Rows from block 2 of a small class-conditioned image diffusion model, named by matrix and row number. Rows with one number belong to one neuron. Each number is 128 + 24 x the weight over its row's rms, rounded and kept within 0 to 255. All counts start at 0. After the name is the row's rms in percent of the matrix's.
Before each neuron's rows are labels from the 100 images, of 14976 (inputs lightly noised), where the neuron reaches its highest value: "strongest on" is what is common among them. Only what is clearly more common there than usual is listed. The data: telescope images of galaxies (Galaxy Zoo DECaLS).
# fc1: MLP up (model.blocks.2.mlp.fc1.weight, 768x192), inputs 78-116
# fc2: MLP down (model.blocks.2.mlp.fc2.weight, 192x768, transposed), outputs 78-116

strongest on: spiral arms: yes
fc1.23 119 [109 140 168 138 130 149  85 140 145 132  83  97 127 139 147  94  99 144 124 176 101 136 138 109 132  94 150 124  94 186 128 130 100 106 128 129 140 156 107]
fc2.23 137 [124 125 124  97 146 118 117 125 166 119  92  82 132 149 160 133  91 184 110 162 149 122 152 140 126 156 161 128 134 100 132 150  81 109 146 125 169 162 153]

strongest on: edge-on disk: no; spiral arms: yes
fc1.470 113 [180 141 126 169 122 162 122  91 133  87 139 154 154 112 156 114 133 101  90 117 123 123  59 120 117  95  92 144  90  94 126 153 135 148 119 128 107 108 161]
fc2.470 114 [ 62 155 138  95  79 115 113 106 135 178 141 130 131 147 152 112 135 141 160 123 130 133  87 124 145 116  83 145 193 143 123  97 153 133 121 122  96 115 103]

strongest on: shape: featured or disk; edge-on disk: no; spiral arms: yes
fc1.747 144 [171 136  93 132  79 133  89 140 137 142 138 121  96 128 134  89 143 110  97  88 144 147 112  97 119  83 160 167 136  79 125  90 151 150 133 123 117  96 126]
fc2.747 150 [ 93 142  89  97  91 114  79 137 140 137 153 130 143 138 143 120 134 138 161  97 110 163 109 103 121 157 153 154 144 181 118 151 165 167 131 112 118 114 121]

strongest on: shape: star or artifact
fc1.174 078 [ 99 148 100 113 130 111 142 130 101 119 170 121  84 108 119 148 102 148 131 124 122 135 162  87 126 159 187 113 135 124 127 168 101 118 139 132 151 120 137]
fc2.174 095 [123 134 160 131  94  99 134 112 133 125  87 134 135 135 153 126 148 175 125 143 106 144 133 154 130 124 146 107 119 124 113 111 157 109 107 133 146 151 123]

strongest on: edge-on disk: yes; roundness: cigar-shaped
fc1.436 080 [114 129 138 150 131 126 105  94 127 135 134 128  97 109 121 159  83 160 162 125 139 131 157 101 118 132 103 136 134 114 101 119 164 121 135 118 126 139 160]
fc2.436 100 [131 127 128  67 143 103 125  86  93 117 149 156 141 127  95 127 119 110 120 170 130 160 129 128 131 119 155 106 155 122 117 124 145 171 123 100 214 148 125]

strongest on: edge-on disk: no; bar: no
fc1.354 094 [ 74 101 119  88 150 128 110 114 122 111 114 124 149 112  97 131 157  96 133 122 141 129 140 164 150 130  93 134 147  97 161 164 150 124 171 134  85  94 121]
fc2.354 137 [138 149 114 175 155 127 137 115  86 122 140 109 112 127 132 107 122 103 101  85 140 128 138 154 117 106 125 132 127 163 109  89 123  90  97  83 108  84 123]

strongest on: roundness: cigar-shaped
fc1.738 094 [164 159 117 111 121 120 111 122 114 147 127 107 158  94 131  97 148 165  95 155 120  97 111 124 137 111  83 130 105 138  99 140 180 102 113 143  99  95  85]
fc2.738 082 [128  83 175  95 101 109 159 116 138 159 124 139 130 145 167 151 133 123 100 168 160 127 134 139 124  97 149 119 156 162 144 151 128 128 138 160 101 123  89]

strongest on: shape: featured or disk; edge-on disk: no; spiral arms: yes
fc1.33 143 [111 175 126 129 159  99 123 102 143  95 180 110 132  89 137  90 138 124 135 135 136 141 118 160 116 120 142 119 104  99 136 104 140 101 102 169 168 119 146]
fc2.33 132 [144 177 125 120 137 154 122 103 125 171 160 117 141 157 129 114 128 115 122 117 123 134 105 157 121 135 149 113 159 152 135 167 121  91 155  79 158 112 124]

strongest on: edge-on disk: no; spiral arms: yes
fc1.207 108 [110 109 167 127 115 139 133 121  86 124 142 107 138 122 125  66 112 121 119 110 129 134 154  84 105  81 146 115  99 127 140 135 113 125 131 135 126 109 123]
fc2.207 108 [157 104 165 138  92 127 137 109 115 134 130 107 132 124 102 140 128 146 109 129 147 156 134  57  82 186 148 147 161 124 140  94 103 103 121 140 147 122 145]

strongest on: edge-on disk: yes; roundness: cigar-shaped
fc1.105 088 [126 155 177 104 103 123 110 131 123 142 104 160 146 145 159  64 125 133 118 126  98 140 134 122 189  91  96 127 151 133  99 119 143 131 137 129  79 108  88]
fc2.105 088 [142 129 136 139 127 129 134 116 132 138 134 153 105  99 120 143 138 135 133 113 124 167 117 156 219 144  94 156 121 123 118 127 124 139 108 125 108 127 155]

strongest on: edge-on disk: yes
fc1.32 060 [102  92  96  58  93 172 152  97 123 144 136 153 104 117 152  95 126 113 133 140 130 181 103 111 120  89 136 177 136 115 130 111 112 117 111 111 164 144 133]
fc2.32 073 [139 111 113 170  79 135 139  93 134 143 116 161 116 153 126 114 134 145 116 122 158 130  80 116 111 142 158 155 115 106 114 115 111 107 127  92 170 153 146]

strongest on: shape: featured or disk; edge-on disk: no; spiral arms: yes
fc1.684 114 [119 110 187 135 122 142 167 128 122 119  97  96 139 107 113 106 112 135 140 151 135  87  94 127 153 120 120  89 140 121 128 112 115  87 145 166 119 139 134]
fc2.684 107 [141 127 144 149 118 137 178 113 127 146 137  79 131 151 110 116  93 117 140 162 125  92 133 121 145 120  89  95 125 136 119 131 121  90 126 105 148 124 115]

strongest on: shape: featured or disk; edge-on disk: no; spiral arms: yes
fc1.418 147 [137  84 149 102 106 139 130 123 122 144 135 106 154 108 156  86 116 115 137 103 131 142 133 142 130 179 148 127  49  89  93 138 110 122 107 136 123 132 171]
fc2.418 126 [116  76 174 139  83 121 137 107 134 107 142 126 119 149 161 161 110  98 128  97 122 168  96 130 151  82 158 137 200 145  91 123 124 124 144 114 121 141  69]

strongest on: edge-on disk: yes; roundness: cigar-shaped
fc1.280 060 [106 112 153 138 109 113 122 160 151 139 114 134 140 134 113 130 141 105 131 181 142 129  92  96  77 141  96 164 162 117 163 128  91  92 158 111 139 155 112]
fc2.280 051 [116 126 120 141 106 143 123 132 120 102 109 120 127 150 133 131 126 113 113 123 120 129 110 102 175 128 136 151 160 132 129 113 140 151 144 126 144 133 111]

strongest on: shape: featured or disk; edge-on disk: no; spiral arms: yes
fc1.203 122 [ 77 124 151 188 142 131 143 109 108 139  73 160 155 130  96 110 178 127 120 135 143 110 100 156 159 138  90 125 124 149 103 115 143 122 152 160  88 144 153]
fc2.203 148 [165 136 141  81 119 117 152 108 105 135 102 144 107 146 106 116 139 128 132 116 119 126 112 164 132 111  52 130 152 113  95 105 136 119  69 112 108 120  98]

strongest on: shape: featured or disk; edge-on disk: no; spiral arms: yes
fc1.127 190 [119 111 109 135 114 154  98 131 132 136 169 156 121 110 148 104 142 119 153 148 121 146 147 153 132 127 114 121 156 111 180 118  94 146 108 124  86 131 171]
fc2.127 153 [120 125 126 118  91 112  82 114 124 123 188 148 136 140 153 130 137  99 106 138 149 147 143 159 148 137 109 123 112 137 172 116 111 163 149 144  97 119  78]

strongest on: roundness: cigar-shaped
fc1.325 088 [125 141 108 120 104 135 112 161 125 130 146 127 117 118 124 125 102 139 134 147 149 115 101 108 133 151 142 117 112 103 137 138 108 131 132 125 167  88 138]
fc2.325 115 [135 121 127 137 142 143 101 127  99 139 141 156 105 123 115 125 146 138 116 138 135 121 131 135 139  87 133 136 136 100 130 152 127 124 108 141 159 160 111]

strongest on: spiral arms: yes
fc1.249 155 [142 104 130 118 146 110 131 119 119 148 109 118 138 152  99  81 140 140 166 158 130 164 119 123 113 135 122 148 109 124 131 188 112 155 112  89  90 106 130]
fc2.249 154 [127 111 149 139 124 135 108 136 131  97 103 117 124 112  86 156 147 157  85 165 118 133 127  88 122 106 121 132 150 125 138  58 101 137 135 175  98 110 117]

strongest on: shape: featured or disk; edge-on disk: no; spiral arms: yes
fc1.517 118 [127 166 160 106 131 158 108 133 122 146 113  72  91  98 110  75 164 138 170 184 128  87 167 146 113 116 111 122 128 131 141 141 134 116 107  93 178  62 123]
fc2.517 120 [139 148 145 142  90 124 139 108 136 117 128  75 159 141 103 151 134 132  66 171 146 122 150 132 121 191 112 129 142 127 121  74 121 106 156 165 167  87 125]

strongest on: shape: featured or disk; edge-on disk: no; bulge size: small
fc1.588 107 [150 134 140 113  94 147  99 110 170 131  94  89 173 132 124  87 131 107 138 129 119 132  84 121 131  94 151 130 147 123  96 138 148 138  71 142  66  94 140]
fc2.588 123 [113 146 146 118 113 129  77 162 140 123  92  84 108 148 161  71 128 131 141 143 123  99  97 130 139 182 150 123 104 136 131 122 144 133 156 114  58 124 111]

strongest on: bar: no
fc1.573 145 [115 120 147 106 140 119 116 175 168  97 181 132 135 170 134 131 117 105 156 123 149  91 168 126 112 183 131 137 108 130 147 141 117 142 123 113 103 161 142]
fc2.573 147 [152 108 127 147 129 130 115 158 148 198 173 153 126  86 125 133 130 121  90 114  98  92 180 122 129  76 135 128 148 123 131 121  98 151 123 140 109 161 142]

strongest on: bar: no
fc1.441 099 [130 108 119 100  97 112 155 130 156 138 137 168 117 160 129  74 140  60 125 121 158 109  92 136 119 130 143 139 146 114 133  99 117 125  90 123  93 130 147]
fc2.441 097 [103 137 126 151  84 121 128 151 141 132 142 118 112  97 105 117 133  89 145 127  92 115  99 131 120 102 136 147 110 142 151 141 135  99 152 120  81  84  98]

strongest on: shape: featured or disk; edge-on disk: no; spiral arms: yes
fc1.389 098 [107 130 142 156 132 178 149 141 149 135 143 172 121 128 112 102  90 126 123 161  96 159 108 122 183 111 130 113 127 198 106 124  99 138 142 111  89 105 119]
fc2.389 087 [ 79 144 106 112 144 129 105 169 130 119 120 170 155 109  96 136 137 124 110 116 141 106 141  98 214 108 146 124 105  88 118 127 136 150 122 130 133 128 147]

strongest on: edge-on disk: no; spiral arms: yes
fc1.562 143 [ 88 131 131 117 150 106 123 105 113 142 131 137 116 118 196  67 129 169 135 111 124 138 107 114 115 124 154 143 112 181 137 180  98 147 100 132 137 135  94]
fc2.562 134 [172 140 129 138 127 141 127 114 109 120 132 132 149 160 174 148 143 195 112 124 148 140  98  83 116 161 141 140 152  74 124  65  95 138 157 154 142 128 166]

strongest on: shape: featured or disk; edge-on disk: no; spiral arms: yes
fc1.126 104 [117  80 165 189 126 181 134  82  99 170 123 134 119 122 154  81 113 119 110 189 122 175 100  94  81 101 146 110 128 126  93 125 130 155 167 114 115  84 137]
fc2.126 103 [135 105 152  94  93 108 112  99 116 121 111 127 160 134 136 139 139 150 104 159 138 165 102  49  22 127 110 133 134 135  95 122 137 133 106 128 128  94 137]

strongest on: shape: star or artifact
fc1.320 073 [108 110 155 104 127 125 170  91 121 113 152 103 137 162  96 129 114 111 120 152 103 105 107 128 100 143 142  99 130 132 137 142 119 104 133 156 152 161 125]
fc2.320 101 [146  99 142 148  96  94 130 136 108 158 111 127 106 140 108 120 117 143 116 147 116 132  97  97 181 135 156  84 152 173 122 152 117 105 109 131 160 172 138]

strongest on: edge-on disk: no; spiral arms: yes
fc1.232 092 [154 113 144 122 133 103  89 121 104 136  82 109 104 124 162 111 147 163 153 139 135 160 143 122 145 108 157 139 124  82 142  96 124 110  98  79 161 153  88]
fc2.232 111 [131 118 133 118 169 132 104 115 125 123 102 139 130  95 159 140 137 125 126 113 113 148 124 165 122 162 148 137  97 165 135 152 122 104 146 145 144 129 148]

strongest on: shape: featured or disk
fc1.131 088 [122 122 154 145 125  92 105 129 143 134 129  94 131  79  95 129  91 155  79 131 129 143 144 117 172 145 118  87 131 113 191 129 116  89 161 133 128 105 146]
fc2.131 105 [163 133 173  77 113 165 142 103 132 110 104 107 156 148 139 138 144 114 148 124 118 134 125 145  97 138 150 121 137 140 121 181 129 117 153 136 120 114 141]

strongest on: edge-on disk: yes
fc1.220 076 [164  77 127  92  97 123 107  96  72 159 163 122  93  87 140 105 127 144 121 131 133 124 109 118 113 158 121 174 114 110  80 103 103 112 137 130 131 104 131]
fc2.220 105 [110 111 170 135 123 144 122 120 147 151 146 131 165 148 124 129 153 131 137 134 142 104  99 107 111 159 136 166 140 134 112 102 130  82 115 114 145  96 102]

strongest on: edge-on disk: yes
fc1.20 050 [110 106 122 125 121 126 144 103 155 112 130 170 142 170 148 103 133 117 133 120 121 148 107 110 175 147  77 135  84 136 112  65 106 133 161 164 160 164 154]
fc2.20 052 [118 161 136 102  98 111 127 101  98 129 137 127 123 122 136 177 123 126 149 118 127 161 130  87 221 124 115 132 142 124 127 127 121 129 112 152 149 103  91]

strongest on: roundness: cigar-shaped
fc1.501 099 [137  96  96 101  96 104 144 158 110  97 137 145 120 104 175  86 139 153 105  82 125 112 127 119 160 158  95 142 100 120 122 109  73  89 135 144 128  89 164]
fc2.501 099 [143 109 122 120 127 174 130 131  82 174 133 116 155 139 158 134 162 123 130 143  93 126 128 124 163 101 130 178 140 149 123 155 144 101 131  92 157 106 130]

strongest on: roundness: cigar-shaped; edge-on disk: yes
fc1.512 106 [124 143 101 127  98 176 115 135 168 146 129 146 141 124 127  36 138 112 141 126 123 138 109 110 113 115 101 144 123 124 112  97 149 135  89 118 110 122  92]
fc2.512 068 [145 124 103 150  77 124 119 178 113 148 111 130 138 122 139 143 147 130 132  79 135 132 144 101 127 138 138 177 125 133 133 147 110 137 149 143 122 125 144]

strongest on: shape: star or artifact
fc1.457 073 [136 139 120 146 146 102 138 136 129 142 131  87 128 123  74 190 107 137 149 136 126 133 103 124 121 118 143  86 135 114 156 158 102 131 163 131 155 135 128]
fc2.457 079 [120 157 123 125  78 109 113 115 137 109 148 104 168 110 158 130 143 127 119 121 124 132  92 123 181 117 144  16 160 131 136 120 137 134 125 152 130 129 111]

strongest on: bulge size: small
fc1.398 140 [155 161 184 100 153 135 152 152 132 132 120 129  95 151 116 126 177 119 131  99 125 138 150 107 137 145 159 140 124 147 140 119 120 116 172 181 154 146 118]
fc2.398 134 [113 142 184 143 153 121 146 140 114 137 131 121 162 108  87  94 167 125 125 111 128 146 169  95 134 109 150 141 132 108 123 126 118 123  93  99 167 135 134]

strongest on: edge-on disk: yes; roundness: cigar-shaped
fc1.716 103 [139 188 132 123 165 110 114 139 141 139 156 146 157  97 144 141 129 152 134 101 121 142 137 155 106 125 105 151 113 131  98 154 140  96 154 169 125 167 101]
fc2.716 115 [154 135  99 107 119 122 123 102  84 155 148 131 157 141 144 140 135 141 135 186 138 161 145 128 127 125 131  97 115 102 112 157 112 112 153 138 107 119 119]

strongest on: edge-on disk: no; spiral arms: yes
fc1.672 096 [108 116 135 131  32 109 111 117 103 116 113 105 114 119 114  98 118 116  97 119 132 127  99  52 131 109 120 107 104 128 133 121  97 121 144  93 119 123 125]
fc2.672 071 [133 133 130 122 115 135 114 127 120 125 114 116 131 138 135 135 130 130 129 138 121 139 103 107 111 130 129 117 145 126 122 134 135 125 132 145 133 130 133]

strongest on: edge-on disk: yes; roundness: cigar-shaped
fc1.462 094 [143 143 112 115 120  97  91 122 122 122 136 117 131  87 176 103  97 135 151  86 136 102 138 109 154 127 127 138 112 140 124  92 125 142 116 103 103 101 142]
fc2.462 098 [137 150 126 114 145 125 131 123 114 140 147 107 106 135 158 105 126 149 122 104  85 155 131 133 245 133 145 177 146 135 134 123 138 139 136 132 142  98 161]

strongest on: shape: featured or disk; edge-on disk: no; spiral arms: yes
fc1.303 094 [158 116 179  92 138 145 125 159 167 172 140 157 166 114 146  96 129  93 118 108 128 123 132 128 162 130 141 130 124 125 127 135 145 141 131 149  86 138 156]
fc2.303 099 [132 127 159 163 123 115  86 179 145 119 126 141  76 128 122  97 132  94 127 112 145 134 127 122 157 133 148 138 131 136 137 114 130 128 107  95  86 108  88]

strongest on: edge-on disk: yes
fc1.62 093 [170 154 100 104 114 101 127 138 184 149 153 133 115 172 155 131  83 163 173 132 136 159 121 118 132 108 122 154 123 105 122 161 145 109 128 139 142 135  92]
fc2.62 105 [130 137 110 155 111 126  86 121 161 113  82  98 112 115 142 122  64 122 132 141  97 157 103 147 138 173  96 108 119  88 150 139 138 140 124 137  66 132 148]

strongest on: bar: no
fc1.695 151 [154 117 125 120 121 123 102 166  77 115 144  96 147 109 164 145 110 153 117 148 109  96 141 111 126 109  69 123 186 174 145 139 138  99 123 133 121  97 101]
fc2.695 146 [113 133 117 130 103 157 128 167  88 141 134  82 130 118 162  88 111 143 144 123 155 106 144 116 129 155  74 127  58  95 147 139 142  93 150 137 124 119 162]

strongest on: edge-on disk: yes
fc1.698 082 [162 135 137 134 119 156 160 130 171 105 156 124 155  74 128  75  98 104 111 123 131  77 134  95 136 146  96 157 128 142 146 104 114 161 159 128 133 139 140]
fc2.698 082 [101 120 124 166  92 121 167 106 143 135 115 167 120 154 153  95 109 105 122 113 135 166 110 110  86 145 120 156 106 129 140 149 123 155 160 124 100 119 131]

strongest on: roundness: cigar-shaped; edge-on disk: yes
fc1.268 127 [140 153 161 134 114 132  64 139 155 113 116  90 147 126 117  57 154 144 132 157 141  94 174 132 116 163  81 110 131 146 108 137 102  92 123 170 162  89 125]
fc2.268 132 [129 153 145 117 131 130 117 134 148 143 105 110 106 159 166 135 142 117  83 145 115  92 163 120 167 101 112 105 140 119 117 135 102 101 136  88 125  60 146]

strongest on: edge-on disk: yes
fc1.24 082 [119  86 111 141 124 147 138 128  97 123  64 144 115  99 104 108 118 120 101  94 145 160  87 115 219  86 180 122 107 132 131 110 127 167 117 109 115 127 134]
fc2.24 089 [138  88 148 126 154 166 149 150 112 139 145 130  97 106 174 141 132 137 122 114 102 132 123 128 233 101 112 127 130 125 124 137 127 111 146 102 141 135 166]

strongest on: spiral arms: yes
fc1.528 106 [ 72 126 131 131 153 133 134 139 116 125 143 175 137 151 129  86 103 103 115 117 127 124 117 121 196 133 105  93 149 180 107 136 133 147  79 170  98 186 146]
fc2.528 124 [183 151 153 112 162 119 173 137 122 116 145 160 105 113 115 138 130 101 134 126 146 127 131 133 171 101  75 105 127 102 110 113 119 134 121  87 132 164  97]

strongest on: shape: featured or disk
fc1.715 098 [147  96  88 126 154 116 114 131  78 150 160  90 104  99 164 128 140 103 155 120 166 120 104 112 139  83 126 135 146 140 125 151 146 162 104 128  95 117  98]
fc2.715 126 [124  92 101 100 122  94 105 151  87 159 155  88 137 110 161  79 142 114 100 127 142 113  88 113 180 170 167 122 123 118  96  84 132 162 104 143 100 113 136]

strongest on: shape: star or artifact
fc1.478 077 [117  84 119 135 142 143 147 102 128 159 174 144 110 110 145 113 136 101 102  87 161 123  86 150 163 130 141 153 139  91  75 139 123 120 139 145 132 124 138]
fc2.478 117 [134 112 126 136 172  97 159  98 119  96 130 122 164 140 174 130 130 137 130 136 161 169 109 115 158 127 101  98 138 137 125 133 119 147 125 115 121 127 169]

strongest on: shape: featured or disk; edge-on disk: no; spiral arms: yes
fc1.284 077 [136 128 100 131  84 128 132 123  77 160 120 129  78 144 147 141 159 167 107 124 106 162  96 105 184 102 136 120 132 121 111 148  99 166 128 125 124 124 141]
fc2.284 056 [123 146 133 114  93 113 128 132 129 103 121 128 115 139 134 116 131 124 140 119  84 153 109  84 124 139 116  66 148 137 101 127 155 124 115 144 123 111 135]

strongest on: spiral arms: yes
fc1.338 126 [144 132 150 136 126 170  98 147 181 133  66 107 108 121  96 109 121 106 181 176 136  78 135 118 109 167 151 142 142 119 125  90 134 102 155 104 143 103 117]
fc2.338 127 [111 119 142 109 110  79  80 138 169 121  59 102 145 136  97 109 125  90  74 173 123 100 119  82 114  92 152 141 105 134 122 150 120 126  92 158 145 100 131]

strongest on: shape: featured or disk; edge-on disk: no; spiral arms: yes
fc1.409 124 [114 132 126 150 152 123 119  99 100 137 140 182  98 109 105  56 143 116 131 147 123  93 133 119 119 105  84  92 138 139 118 158 142 155  99 110  73 127 128]
fc2.409 130 [147 130 128 111 133 149 125  97  83 126 154 172 146 147 112 161 140 132 134 148 131 117 121 100 133 148  88 111 128 109 104 109 147 153 136 151  84 139 122]

strongest on: spiral arms: yes
fc1.263 094 [114 110 139  94 144 151  91 137 147 125 162 115 163 148  95  79 150 121 135  75 149  98 147 105  97 149 116  95 130 135 119 112  95 133 127 196  86 120 130]
fc2.263 099 [105  95 159 124 135  88  88 138 161 139 106 141 143 109 115 142 158 123 111  80 110 106 111 122  94  85 116 119 121 126 124 164 113  95 124  94 107 106 138]

strongest on: spiral arms: yes
fc1.93 140 [147 106 130 171 131 135  87 150 150 126  84 128 106 157 108  91 149 158 122 128 151  95  92 101 119 154 154  85  99 138 114  98 102 125 127 126  97 101 125]
fc2.93 148 [105 118 128 103 112 122  80 145 159 128  90 112 151 132 131 130 162 147 102 145 103  92  84 123 118  69 143  97 125 161 106 159 119 131 126 125 113  97 125]